Rows from block 9, named by matrix and row number. Rows with one number belong to one channel. Each number is 500 + 50 x the weight over its row's rms, rounded and kept within 0 to 999. All counts start at 0. Numbers have three digits each. After the name is the row's rms in percent of the matrix's.
# convs0: first width-5 conv (model.blocks.9.convs.0.weight, 96x96x5), inputs 0-31, a 5 kernel for each
# convs1: second width-5 conv (model.blocks.9.convs.1.weight, 96x96x5, transposed), outputs 0-31, a 5 kernel for each
convs0.31 108:500500471503500500500500500500498500501501500499497500500500500500500500500500500502501501500500500500500500500502514500500500500500500486497500500500498501500501500500500500500500501505500501502506500499499499443500512496434500500501500500500500500501508499500500500500500500500500492500500500500500500500500500500500500500500500500500500500499500501500500500500500500500488500499500496499500500500500500500500489500500500500500500500501500500500499500500500499500500498500499500
convs1.31 082:499505500515484484491429605512501499489496495528536438500491400443500492499494430505500499503496550508491499506500508499507516499502497497497490314498467506500582424500500500500500495500552499501502491508495429543533501490497500500502500469529489474483525497490492521491492512559473500475401496505490437507524506509500500500500500500494484496598505502501502557507500501548549502501500495408519500500677502450522499402500276495499480556500491518720639496502504503566459500498508460
convs0.33 231:500500500500500500500500500500499499500501500500500500500500500500500500500500500500500500500500500500500500500500500500500500500500500500500500500500499500500500500500500500500500500501503503500500499500499500511499503500506500500500500500500500500500500500500500500500500500500500500500500500500500500500500500500500500500500500999500493492482501500500500500500500500500540500500500500500500500500500500500500500500500500500500500500499500499500501500503500500501500500500500500
convs1.33 213:503500493500500500500500489493501500499485403500497500500499791476497900507498494500500521499500502500500486489499518557502503500499500512500499498460501503500499489500500500500500500510534489468506500501501467500499502501524497497494498500498494493506502538496499506506500479475462471500474506500500496502515517511500500500500500500499501498857497501500497586498501509510497495503501501499516502500500471500500500500500500500502506501502513501505499505488500500500488537500506506
convs0.37 083:500500500500496500500500500500500500500499501838534521507516500500500500500500500500500500500500500500500502496490500500500500500500500501504501501500500500501499504500500500500500500500500500500493493500500500487498500501493500500502509503502498496500500498497500500500500500500500500503505502502500500500500500500500500500500500483495498498496500500500491500500499499500500500499492492498494497500501999500500500498500500500500500500489493500500500479497493495494500501501500500
convs1.37 098:516500500444459495487501502480499487392417469501503512508509500523508514499474501500500500365222214439488500500500501499491496500499500500491490496531623519501503515500500500500500499499504501502505506503500501447436452430500525516505472439502499501501502500499524514508504500499501503573497500505500501512592473512500500500500500511501514505499499500500500500409500500494545496499500497498430505518553551501502500500497501500499496500498500506503470499500500499501458443500525496
convs0.46 058:501500500500502500500500500500500500500500500446490475454474500500500500500500500500500505500500500500500502500500500475500500500500500503537532500500483496498500500500500500500500500500500501501516500500502472500518507487457500500500499500499500500500498477580530501500500500500500500501502501500500501500500499500500500500500500496491491496500501509500500496517833999506500500503510530598500500500500500500500500500499500500500500500486483498500503490498503501500500500500500500
convs1.46 155:498495493472489496491506492502488497503500471495500385497501503490516491500425500524503498500500500503503498499503503514516501505767497476499492419481500515516504505500500500500500500500500500499500505480500503501438501584504501476493507500500485489500498500500508512507480500501500500505501499482501500513505496499500500500500500500483496504532499506495498523489511434507503509502511506505500500500498501505487495500500507500497509499524500500504512513501501508529500558500500457
convs0.47 054:497493499492500500500500500500495500500500500500500500500500500500500500500500500500500500500500500500500484470476501500500500500500500496496500498500500500500500482500500500500500500500500500499552507500607877502498477505504501498490500500509501499500499501498501502500500500499500500495480482500500501500500500500500500500500500500502513521768500500500500500500500499500500501499560615612500497496494489500500500500501500500500500500502500501519581496493486498488500500500500500
convs1.47 103:500498525509500514495479500500489498493501120501500500512539473496500500506558508503500499506500499499500510512511662497500470499535484449500502500476500494514499505500500500500500500502488502495486500501500495219499365498496487495498500501482524555502517501501499502507500501509502504454498681617466488483500500499500500500500500490505502543501504536543501500615501502499497530524500475485500499496500498507500468504507497496500501504504533501500453495496507504501500500496500499
convs0.49 294:500500500500499500500500500500500500500500503500500500501507500500500500500501500500500500500500500500500503506498498500500500500500500499498499500500500500500500504500500500500500500500500500500500497500499498497504497472497500500500478500500497495495500502508500500500500500500500500501502500500500500499500500500500500500500500500500500500500500498500500500500499500500517500500500501502501515543999500500500500500500500500500500500524503500501525500500500499500500500500503500
convs1.49 223:507865502504500498493503500499502502501507507497449485506534501501499503498523473501500500500499447500514509520524501500495496503514566495500497472495497501497509501500500500500500501500500500497497499501500488492499500499499455495500499499505501502505499493484504502500501500500499503520500475468500528500505502493500500500500500495497499501501500500500500500491500498498500508488502500498989000513509521499497509500501514508494505511503500498500497558498498486494578428496502500
convs0.50 350:500500500500500500500500500500500500500500503500500499500500500500499495500500500500500500500500500500500500500500500492500500500500500500500500500500500500509500502500500500500500999496501477490500500500500499497500498478491500500500500500500500500500500500500500497496500500500499500500500500500499500500501500502500500500500500500500500500499500501501501500496500497500499501505500500497500500500500500500500500500500500500500500500500499499500500500500500501501500500500500500
convs1.50 301:500500500501499495499500500522503503500500499500505505502501492500500513251500498501518500500500499504500502500502500507498481526502499500500500500502510499500500499500500500500500753571533394000500500500500503501500500500500501502500497501500500500501495499500497497501500449497460481501501501501500500500501501500500500500500491503502501509500500497500495496501500500500500509502500486500500500499500500515500500499500500501500499502516500500503501503504498500500500500499500492
convs0.51 128:500499500501500500500500500500500508501500500501500500500502500500500500500501506500500500502500500500500500500389500500500500500500500500507377495499500500611500500500500500500500500500500500500475499550502500506501510141477497500517500500500500569500500500500682500500500500500504500497499483496496499500500500502500500500500500500500500500499500500498500500504501500501501500499507500500500500501500500500500500500500500500500500500500500500481500497500501499496500500500500500
convs1.51 138:508500508490504500500499500530475479500541525503497511562499500503504499500499492522500495499497500569506497536541503497499501494500500496508488505500505425480500513500500500500500499501501502501498500495499501498287055354484581513500499537496512439499500505500493490498494502500501502514549482499502502454500441461500500500500500497500500500499394494492502500571501462413437509509477533500516482504504501500503851499491500500391499500612743513499501497505509498508500494632496506
convs0.52 207:500500500497400500500500500500500500500556545513500500500500500500500500500500500500500500500500500500500500500500500500500500500500500500500500500500500500500502501500500500500500500500500500500500500500500500502500501500514501501500500500500500500500500500500500500500500500500500500537502501500500500500500500500500500500500500500500497499500499500500498499499500501501501500501500500500500500500500500500500500500500500500500500500494499500500500498500501500501500500500500500
convs1.52 172:532500519505504499498502493500501493491485500500501500485466500500509500501490509500504504488501480499520499496500538499500513498501506502486511501503494507499500499500489500500496500500496500500476508504509520513500500513503479481520500513477501497498517474498500503494500500500507500499445495497500495550489485488500500500500500497500500499500498500498500424495504531509500486500501525516588500500499494499493528497507528538500499501468500503502499504500500510582503506502504500
convs0.53 073:500497489500512500500500500500505591506504500500500500499496500500500500500500500500500495500500500500500885500500501501500500500500500509516500500500501501503500500500500500500500501500508517525497500499497501501533548502494499497500500500499499500500500571923719500500500500500500500500500500499500500500500500500500500500500500537541552526503506501500500501506500500501500500500497490500496500498500500500999500500500500500500500500497477500496500502501501507499500500500500499
convs1.53 122:500506501503518453500505438483518498543652509505500506500501505500500503498501500501500500504491565593515497539487496480518497501501500495515500494525501501500500590503500500500500499501497500499493498498494502502503502494431520487500431500510500501548504493511503499510511497499499500528500499506503492490500501479500500500500502590661731543546500498500514500501512497495500523496487517655497483500494482369426495499499500500501502507500499451490498500494500500501599510503598500
convs0.54 105:501500499500499500500500500500500501500501499503519500500500500500500500500500500500500500500500500500500502500500496497500500500500500498501503500500501500500500503500500500500500500500500500500502450495499500499499500490497500500500500500508505500489500509501500500500500500500500500500501500499500500500500500500500500500500500500499500299186501500500500499500500501000501500500500504502500500500500500500500500500499500500500500500500500500500501500500500499498500500284499500
convs1.54 214:537501469494499501502439511493497510500499494316473451498519500500496500498510498500489493507494462505564496500498499496506483501499506347500500500493515464722576500500500504500500500500499500500500500501501487534500512500500506502572437381509499501497502499466485503526500503767499502546503497512500502504501506506500500500500500521500528558530632555501514490498814472537708500516471499509609707501500485501423501504467500499479378522499450499494500495498498497537779503475503522
convs0.59 105:500500500500500500500502500500500500500500499480485496495500500500500500500500500500499499500500500500500500500500500486500500500500500511500500500514500500515464503500500500500500500500500500500499500500526500499536506521567500500500500495500500500500493500500500500500500500500500495500500500500500500500500500500500500500500500500500499496496500500500500486520501500501501500499499613501500500500500500500500499498502500500500500500509495492500500500504510501500501999602472486
convs1.59 160:506500508500496499534814505495494500521494500493494500500501500500500495501500501500500493500500500505494490524497498500498489498489481500501499501493500502514506536500500500500500497500500500500506500498515501500480503500500500501500501492501497499479506495502497481474500500500500501488519493501549500502508500499500500500500500502500502525720485498496500508474496528498508500489376507806500498498504515503506477500500482500497497500502501473504499500494497500546498464506279487
convs0.60 122:500500500500501500500500500498500500499500500508500500501500500499499512555504500500500498500500500500500500500500500500500500500500500494499500499500500499500499480500500500500500504502500494500494498492499499483495454498504500500500500500500500500500499499500499499499500500500500501500500500499497500499500500500500500500500500494500500500552500500500500500498500501501502500500500500501500500500500500500500500500500500500500500500493502503533500502500501500500503500500500500
convs1.60 173:500500500500500501500500500500500500500500498500500500500500505328483780348501500500500490500500500500500500499498500501502500497500504497499500499492500500500500504500500500500500516873509490513500500500500493501500500501494500500500500500500499499500503493497492504482484594580471467500500498500515500500500500500500500500500500496491502501270500500494491483500500500500500500500500512502500500500500500500500500500501499500500499500482497500500470501501503500500500500500500499
convs0.62 153:500500498500500500500500500500499500500500501500494500500500500500500500500500500500500500500500500500500499500506500500500500500500500500500505500500500500500500500500500500500500500500500500500501495500502502541506524514546500501501496499500501501500498542500502500500500500500500500502500507500500497500500500500500500500500500500500501500502500500500500500485469499499500498498500500500500500500500500500500500500500500500500500500510506500500500502499500500500500500500500500
convs1.62 232:500499506520524500505478502507502499486505505485494498444459500500514459500500498500501496498483497500503497521507500499498510500500479503501501500492485521512504504500476500500500499500500500500490500500493496492504500495496488485470501495500491499501502503503506497494500500638500501486529500500502509506500522495500500500500500462504500500493499472451495499522500499500499492500476498527414499495501497500487500467500499495513497499500485500497499502552503501503499500499500504
convs0.66 244:500500500500501500500500500500500500500501502999500500501501500500500500500499500500500500500500500500500495497500501500500500500500500500498493500503500500500500500500500500500500500500500500500500500500500500500500500499487500500500500500498500500500502500500500500500500500500500500500500499500500500500500500500500500500500500500500500500500500500500500499503500500501501500500500500498500499500500500500500500500500500500500500500508514507509506500500500500499499500500500500
convs1.66 199:513459495498492500499482501493492501484492495739663531499000500500495500507500499500500513496498503488518502515501501509462506509493517498497500506495483509493500495500500500500500500504496500500501498494507489509491500499509490535548501506508500500500500509505498522496484500498502500502500517446499487484500505515500500500500500514501511500500488471469502503501500506498500500495512497500562499500502500502499497523528504494505519500471488495502512501479498498503499499488511506
convs0.70 109:503500500525500500500500499500501500499500500500499499499499500500500500503500500500500493500500500500500503500509501503500500500500500496497498500500500500494501500500500500500500500500500500502494499500500500490500481500510500500500500500500500501500500504501504500500500500500500500500500500500500500500500500500500500500500500506506999503501497500500500500498499508503500494496479497495500500500500500500500497500500500500500500500493500499503500483496497498497500502493500500
convs1.70 236:497502569502501501495490494500502502514500501506500501499498497506506502501500502505490500500500500500501503540495499358493507500498501492500487500499503514501500500500500500500500496501501501500497511510488479509500706521500500500500500501498499496513501490510286505511523500500610505500505495502503540504502500521500500500500501573603874504500500501499498497501499487500521500511500500500501500500498500502500251488543488499500500500496502299501500498500500500500500500490463480
convs0.75 087:500500999655496500500500500500500499500500479506502500502500500500500500500500500500500500500500500501500501499501506500500500500500500517500500500500500499514507502500500500500500500501501500509500500500495493517516556500518500499500500497500500500500500500500500497500500500497501500500500500500500500500500500500500500500500500500500500500499500500500500501500500500506558500502825502507500500500500500500499500499500500500500500500480499500500501499501498497499500500500500499
convs1.75 062:500501501461501499502485516503449459483500496482500495499498501500504499501499509500500500500500500500517500500499497512491500502505499500504502530514492502499520493500500500500500509499500500501500499491278398501498496487496500499500499506500501499499497498498500485413501500502500505500498495500485502532510510526500500500500500504500503498502504494503518407500498498500507497500500480474501499495501500522500500492502499501500619501500500504520500487500500482501499500495498552
convs0.76 161:500500500500500500500500500500500500500500502499499495496502500500500500500500500500500500500500500500500502506500500500500500500500500503496500500500500500500501487500500500500500500500500500500515500503500499507512499500499496498500500500515541504500500507449500500500500500500500500514504500500500504500500500500500500500500500500499500524511501501500500500500500497498468500500500501500500500500500500500500500500500499500500500500534495499500500500500500500500499498500500496
convs1.76 087:500499488503501498499500500547474453481476340510500514507885501472500501484498500498521495562501510500500522501500577528495511409452563459501493316511558560501551522500500500500500486510479500484440463498488496500499489491497504476512500494906582485388500507395455487500512507506510500501500500498496524496516487507501500500500508571482464456522498490493500503432493470501499497498499487499500500492501500505504501481504500499500517400194461425501500520524497499528500551456500499
convs0.81 292:494500500500500500500500500500500500500500500500500500500500493495475500501500500500500500500500500500500500500500500500500500500500500498499500500500500499498499500500500500500500453477483505507499501500500500495499497500497500500500500499500500500500500488500500500500500500504515509500500501501500500500499500500500500500500500500500500500501500500500500500515500500501500500500500500500500500500500500501505500500500500500500500500500500499504504507500499499500500500500500500
convs1.81 214:500500500500500500500500500500500500500500500500500500500500486502504999648500500500500497500500500500500500500500500500500500500500500500500500500500500500500500500500500500500500680534498476442500500500500500500500500500500500500500500500500500500500500500500500500500500500500500500499500500500500500500500500500500500500500500501506504500500500500500500500500500500500501500500500500500500500500500500500500500500500500500500500500500500500500500500500500500500500500500500500
convs0.84 200:500500500500500500500500500500500500496499499500500500500500500500500500500500500500500500500500500500500500500500206127500500500500500500498499500523500500500500500500500500500500500500500500486500499496500503503517500500500500500500500500500500500500500500499500500500500500500500500500500500500500500500500500500500500500500500503513504504503500500500497499500500500500485502503500500500500500500500500500500500500500500500500500500463500500500500500500500502500500500500500500
convs1.84 302:498499501501502496501490503500500501502499500500500500500498500500500500502501499528506500500500500500501501502502504503500499500500501504500507502500500522508500500500500487500500505502501500502501502501500500500497498499500500500500500500499491500494500497500500500500489500530506525502500495504501500500501504508500500500500500494497512498370492499500500500500500500501502500500502500515500500500501500500554501508500500501503517500498501500500500500500500503528500500500500500