Weights of a small self-supervised audio encoder (BEST-RQ): depths [2, 2, 7, 2], batches of 64.
Rows from block 4, named by matrix and row number. Rows with one number belong to one channel. Each number is 128 + 32 x the weight over its row's rms, rounded and kept within 0 to 255. All counts start at 0. After the name is the row's rms in percent of the matrix's.
# convs0: first width-5 conv (model.blocks.4.convs.0.weight, 96x96x5), inputs 72-83, a 5 kernel for each
# convs1: second width-5 conv (model.blocks.4.convs.1.weight, 96x96x5, transposed), outputs 72-83, a 5 kernel for each
convs0.24 068 [159 197 155 127 126 136 154 145 120 107 128 128 128 128 128 128 128 125 129 126 128 128 128 128 128 128 128 128 128 128 127 128 128 128 128 128 128 128 128 128 128 128 128 128 128 128 128 128 128 128 128 135 128 128 128 128 128 128 128 128]
convs1.24 118 [128 128 128 128 128 124   0 127 133 131 128 128 131 129 128 130 128 127 128 128 128 128 128 128 131 128 128 129 128 125 129 130 129 128 128 128 128 128 128 142 115 123 123 116 128 128 128 128 128 128 131 135 128 128 126 128 128 128 128 128]
convs0.27 160 [128 128 128 127 127 127 128 128 253 133 128 128 128 128 128 127 128 128 129 130 128 128 128 128 128 128 128 128 128 140 128 128 128 128 127 128 128 128 144 128 128 128 128 128 129 128 128 128 128 128 128 127 128 146 128 128 128 128 128 129]
convs1.27 137 [127 126 125 141 132 128 130 130 128 128 128 128 128 128 128 128 128 133 133 137 128 128 161 162 128 128 128 124 128 128 128 128 139 124 164 128 125 128  69 127 128 128 129 114 120 128 128 121 128 128 128 130 133 132 132 128 127  97 128 129]
convs0.29 150 [128 128 160 127 128 131 106 255 101 128 128 128 129 128 129 141 141 123 130 128 128 128 128 128 128 128 128 128 128 128 128 128 128 128 128 128 128 129 128 128 128 128 128 128 128 128 128 128 128 128 128 127   0 127 128 128 128 128 128 128]
convs1.29 114 [146 255 255 223 133 128 128 110 127 128 128 128 255 128 128 129 129 129 128 122 128 128 133 130 125 128 128  84  20 128 131 229 127 128  63 128 125 135 218 128 134 127 119 118 114 128 128 128 128 130 234 255 242 255 192 128 128 128 128 146]
convs0.32 079 [125 128 128 128 128 127 119  49 127 159 128 128 128 128 128 230 127 126 128 130 127 128 128 128 128 128 127 127 127 128 128 128 128 128 128 109 128 128 128 128 128 128 128 128 128 128 128 128 128 128 255 125 120 128 173 128 128 128 128 128]
convs1.32 094 [127 128 128  92 128  43 123 128 128   0 131 128 128 128 128 128 128 128 128 127 120 190 128 137 148 106 145 127 129 138  60  48 128  99 128 108 137 135 121 131 125 127 124 126 126 128 128 129 128 128 128   0   0  45 128 127 138 128 130 128]
convs0.36 138 [127 120  12 126 121 130 142 130 128 130 128 128 128 128 128 130 138 128 128 135 128 128 128 128 128 124 128 128 128 128 128 128 128 128 128 129 128 129 128 128 119 128 128 128 128 128 128 128 128 128 128 130 127 128 133 128 128 128 128 128]
convs1.36 209 [127 128 119 124 137 129 128 129 127 128 130 128 128 129 128 128 121 128 128 131 128 130 128 128 106 126 128 128 128 127 128 124 130 130 247 116 123 255 127 124 128 131 128  79  92 129 128 128 128 129 135 133 128 128 134 128 136 112 127 133]
convs0.39 178 [130 129 128 128 128 127 136 129 108 123 128 129 128 128 128 128 128 124 127 128 128 128 128 128 128 128 128 128 127 128 128 127 127 128 128 129 128 132 130 141 128 128 128 130 128 128 128 128 128 128 135 128 128 128 128 128 128 128 128 128]
convs1.39 103 [128 102 128 128 128 118 130 126 124 128 136 128 121 255 198 147 133 129 137 134 128 126 127 141 128  42 128 129 128 128 126 120 132 128 120 130 131 122 128 127 129 128 127 128 130 119 128 134 128 128 128 125 128 128 136  75 117 142 148 126]
convs0.40 104 [  0 124 127 128 131 128 128 129 128 105 128 128 128 130 127 127 128 129 127 135 128 128 128 128 128 128 128 128  81 130 128 128 128 128 128 129 129 128 128 128 128 128 128 128 128 128 128 128 128 128 128 130 128 128 128 128 128 128 128 128]
convs1.40 153 [126 128 128 127 196 128 128 128 127 128 129 128 128 129 128 128 128 128 128 130 128 128 128 128 126  93 128 128 129 125 127 128 127 127 122 128 128 128 127 126 128 128 128 127 126 128 128 128 128 128 128 128 128 123  97 128 128 128 128 133]
convs0.42 194 [129 128 107  92 126 128 128 128 117 130 127 128 128 128 128 128 128 128 125 123 126 126 126 127 127 130 128 129 129 128 128 128 128 128 128 128 129 130 128 128 128 130 129 128 128 128 128 128 128 128 121 128 127  95 128 128 128 128 128 128]
convs1.42 122 [127 125 128 129 131 123 194 128 128 129 128 117 128 127 128 126 126 126 136 128 129 125 132 127 129 128 170 159 128 128 130 128 128 151 129 127 127 123 128 175 128 127 139 137 150 128 127 125 129 126 123 128 131 128 128 132 255 154 140 221]
convs0.43 196 [125 122 128 125 126 128 131 160 172 137 128 128 128 127 128 132 128 110 127 126 128 128 128 128 128 125 127 127 128 128 128 128 128 128 128 128 128 128 122 128 128 128 128 128 128 128 128 128 128 128 128 128 128 125 129 128 128 128 128 128]
convs1.43 114 [128 127 128 130 116 128 131 128 129 128 131 128 128 126 128 119 128 127 125 145 128 128 128 128 130 125 128 134  99 114 128 127 128 128 120 164 133 128 115 113 129 179 160 126 100 128 128 128 128 127 129 128 128 126 128 149 132 128 127 163]
convs0.47 062 [129 127 128 128 126 134 109 114 155 110 128 128 128 128 128 126 114 120 119 115 118 128 128 128 128  69 128 128 128 128 128 128 128 128 128 127 128 128 135 128 128 128 128 128 121 128 128 128 128 128 127 128 128 121 125 114 128 128 128 128]
convs1.47 166 [128 128 127 129 128 117 128 127 128 128 128 147 145 128 128 121 129 128 128 128 128 128 128 128 128 255 132 128 128 128 131 126 128 128 128 124 123 124 128 128 128 128 129 128 128 128 128 128 128 128 127 125 136 130 128 131 128 127 105 128]
convs0.49 182 [128 128 128 128 128 129  14 107 140 148 128 128 128 128 128   0 128 128  31   0 128 128 128 128 128 128 121 127 128 128 128 128 128 128 128 135 130 128 128 128 128 128 128 128 128 128 128 128 128 128 128 114 128 126 128 128 128 128 128 128]
convs1.49 177 [134 128 125 128 128 117 127 128 128   0 128 131 127 126 129 137 188 245 255 129 130 147 126 108 128 122 129 128 130 127 128 128 130 130 128 132 127 127 127 130 127 127 126 121 128 128 128 129 128 128 118 122 124 128 127 125 129 139 152 129]
convs0.54 158 [122 128 128 129 127 151 183 125 128 132 128 128 128 128 128 137 131 128 128 128 128 128 128 128 128 128 128 128 128 128 127 128 128 128 128 128 129 128 128 128 128 128 128 128 128 128 128 128 128 128 115 127 127 128 128 128 128 128 128 128]
convs1.54 246 [125 128 129 123 129 130 132 132  80 128 128 128 128 121 123 127 128 128 127 135 128 116 129 128 128 124 128 138 128 128 127 128 155 125 128 129 127 131 128 128 128 129 128 128 128 128 126 128 128 128 129 126 128 138 128 128 127 134 128 128]
convs0.56 162 [128 128 129 128 132 128 123 105 128 127 128 129 128 128 128 116 168 130 135 128 128 128 128 128 128 128 128 128 127 129 129 128 128 128 128 128 128 128 128 128 128 128 128 128 130 128 128 128 128 128 110 255 128 255 127 128 128 128 128 128]
convs1.56 109 [128 128 129 126 124 128 115 128 131 135 129 127 128 128 128 128 129 129 131 147 122 124 128 115 129 146 124 121 131 133 121 128 129 128 127 129 115 128 134  77 143 128 128 112 118 128 125 128 128 128  67 105   0 128   0   0   0   0  92 107]
convs0.57 077 [134 130 128 128 128 163 168 128   1 126 140 144 128 128 128 255 124 124 128 223 128 128 128 128 128 128 128 128 128 128 128 128 128 128 128 190 173 131 128 128 128 128 128 128 128 128 128 128 128 128 118 126 128 129 129 128 128 128 128 128]
convs1.57 073 [128 128 132 128 129  87 127 127 132 125 114 128 128 179 128   0   0  92 128 128 125 128 129 125 128 128 120 128 129 129 128 128 128 135 128 162 132 128 127 132 126 127 127 128 122 127 125 128 128 128 128 128 128 128 128 128 123 128 126 127]
convs0.60 163 [131 122 128 125 128 123 128 128 125 129 128 128 128 128 128 130 128 131 128 128 128 128 128 128 128 125 125 126 127 127 127 127 128 128 128 118 128 128 128 128 123 127 126 127 128 128 128 128 128 128 127 132 128 128 128 128 128 129 128 128]
convs1.60 083 [172 111 128 121 128 129 129 128 128  94 146 128 138 128 128 129 128 122 105 123 130 128 123 127 128 132 128 128 128 129 129 130 128 128 131 128 132 153 128 127 128 129 130 129 130 124 134 128 128 129 129 128 131 129 130 124 136 128 128 128]
convs0.62 074 [128 129 129 128 129 105  73  69 125 124 128 134 128 128 128 128 128 128 128   0 128 128 128 128 128 128 128 128 128 128 128 128 128 128 128 134 128 128 127 127 128 128 128 128 128 128 128 128 128 128 128 128 124 128 129 128 128 128 128 128]
convs1.62 055 [127 128 130 114 127 127 104 127 102 128 127 125 128 122 128 128 128 129 129 128 128 128 127 132 127 128  99 102 133 134 128 128 128 128 128 128 128 125 128 123 126 128 128 128 128 128 128 128 128 128 128 128 128 127 126 128 128 128 128 128]
convs0.63 104 [128 128 130 129 128 124 128 130 129 124 128 128 128 128 128 122 130 176 131 129 128 128 128 128 128 128 128 128 120 126 128 128 126 128 128 128 128 128 152 128 128 128 128 143 128 128 128 128 128 128 128 128 128 126 129 128 128 125 188 255]
convs1.63 093 [127 127 128 134 126 128 129   0 176 128 128 128 128 128 128 128 128 132 128 124 129 126 112 125  79  87 124 123 122 131 128 129  83 198 133 127 129 127 146 142 129 125 129 130 129 128 128 128 255 124 128 128 133 128 148 129 128 123 163 137]
convs0.65 101 [255 129 128 127 127 121  93  87  19 145 128 128 128 128 128 126  16 123 128 131 128 128 128 128 128 128 128 128 128 128 128 128 128 128 128 129 128 128 128 127 128 128 128 128 128 128 128 128 128 128 122 128 128 128 124 128 128 128 128 128]
convs1.65 125 [129 135 134 130 130 109 129 128 128 128 128 127 131  90   0 128 128 139 128 129 124 142 128 192 127 118 134 128 127 128 129 136 137 128 128 138 127 138 130 129 128 129 129 128 128 126 130 127 128 128 123 127 128 128 128 151 132 138 131 128]
convs0.68 177 [128 128 123 127 128 127 230 113 117 128 128 128 128 128 128 129 131 128 128 129 128 128 128 128 128 128 128 129 128 128 128 128 128 128 128 127 127 128 119 128 128 128 128 128 128 128 128 128 128 128 127 133 128 128 127 128 128 128 128 128]
convs1.68 204 [148 186 156 123 128 131 128 128  37 128 128 128 128 131 128 128 128 135 128 128 131 128  85 136 128 138 128 131 126 124 130 126 126 134 147  96 130  21 128 129 128 124 115 124 128 130 130 128 127 129 124 128 128 146 128 118 134 145 132 119]
convs0.69 105 [217 147 128 128 180 128 141 125 128 128 128 128 128 128 127 128 129 129 127 126 128 128 128 128 128 128 128 128 126 126 128 128 128 128 128 128 128 128 128 128 128 128 128 128 132 128 128 128 128 128 128 149  63 128 120 128 128 128 128 128]
convs1.69 251 [128 128 128 119 126 114 128 126 133 128 130 128 130 128 128 128 128 128 128 127 128 128 128 128   0 130 128 128 123 129 131 128 128 128 128 127 128   7 128 116 127 128 128 128 128 128 128 128 128 128 128 128 128 129 137 128 128 128 129 130]
convs0.74 112 [129 131 130 128 127 128 129 126 209 134 128 128 128 128 128 128 122 128 134 137 128 128 128 128 128 128 128 128 129 128 128 128 128 128 128 128 128 128 126 128 128 128 128 128 127 128 128 128 128 128 128 123 132 125 128 128 128 128 128 128]
convs1.74 218 [119 105 128 128 129 126 133 128 255 154 133 128 128 128 128 129 128 128 126 132 130 131 128 128 128 127 128 129 126 122 128 128 128 128 126 128 129 128 125 128 127 129 126 134 128 128 128 128 128 128 128 128 128 125 122 128 128 128 128 130]
convs0.75 419 [127 128 128 128 128 128 130 126 138   6 128 128 128 128 128 129 129 128 128 128 127 128 128 128 128 128 128 128 128 128 129 128 128 128 128 129 129 128 128 128 128 128 128 128 128 128 128 128 128 128 128 128 127 128 128 131 128 128 128 128]
convs1.75 102 [128 128 128 128 128 129 128 128 128 128 128 128 128 128 129 128 128 128 128 128 128 128 128 128 128 128 128 128 128 128 128 128 128 128 128 128 128 128 128 128 128 128 128 128 128 128 128 128 128 128 128 128 128 128 128 128 128 128 128 128]
convs0.76 053 [129 128 128 131 128  89 128 251 152 128 127 128 127 129 127   0 121 127 128 114 128 128 128 128 128 138 131 128 128 125 128 128 128 128 135 108 118 130 132 129 128 128 128 128 126 128 128 128 128 128 143 138  59 130  99 127 128 128 128 128]
convs1.76 041 [128 128 129 128 127 138 126 128 104 122 128 140 201 127 169 144 255 133 130 128 129 128 131 128 128 129 128 128 128 116 111 146 128 128 128  99 111 120 131 129 128 127 128 128 121 128 130 128 128 129 127 128 128 128 128 136 128 134 123 121]
convs0.81 316 [128 128 129 128 128 125 130 120 118 128 128 128 128 128 128 128 128 128 128 119 128 128 128 128 128 128 128 128 128 128 128 128 128 127 127 128 128 128 128 101 128 128 127 126 125 128 128 128 128 128 128 122 129 129 128 128 128 128 128 125]
convs1.81 260 [128 128 127 127 128 128 128 129 128 130 128 128 128 128 128 128 128 128 128 130 128 128 128 128 128 128 128 128 128 128 128 128 128 128 127 129 128 128 128 129 133 137 152 127 137 128 128 128 128 128 128 128 128 128 131 127 128 128 128 128]
convs0.83 111 [129 129 129 129 128 158 128 127 120 120 128 128 126 128 128 129 122 128 134 144 128 128 127 128 128 128 128 130 128 129 127 128 128 128 128 128 128 129 128 128 122 128 128 125 128 128 128 128 128 128 127 128 128 128 126 128 129 128 128 128]
convs1.83 076 [255 127 128 136 128 127 153 128 126 128 107 108 133 127 128 104 126 127 128 128   0 113 128 137 128 122 129 128 129 128 124 126 127 128 128 128 144 128 128 128 129 128 127 128 129 134 123 128 128 128 102 127 109 128 128 130 131 182 138 129]
convs0.85 101 [127 128 128 128 127 126 128 128 135 127 128 128 128 128 128 128 130 140 131 128 128 128 128 128 128 128 125 127 154 200 128 128 128 128 128 126 128 128 127 128 128 128 128 128 128 128 128 128 128 128 111  98 128 129 128 128 128 128 128 126]
convs1.85 173 [128 128 129 135 128 128 169 126 138 128 128 127 129 126 127 128 128 128 127 128 128 121 128 130 130 128 128 128 128 120 128 128 129 127 125 128 120 123 129 131 128 127 109 126   2 128 128 132 131 123 128 129 128 126 126 128 128 128 136 128]
convs0.90 083 [164 130 130  32 128 128 122 101 128 135 128 120 119 128 128 127 187  37 124 123 128 127 128 128 128 128  85 128 132 132 128 128 128 128 128 129 128 128 126 128 128 127 128 128 128 128 128 128 128 128 126 128  93 128 128 127 128 128 128 128]
convs1.90 254 [130 128 168 131 128 128 128 126 128 122 128 128 127 129 128 129 124 128 128 128 128 131 128 128 129 128 128 125 129 130 130 138 128 128 128 129 129  54 141 129 128 127 128 128 104 128 128 129 128 128 128 128 127 128 127 135 154 128 128 128]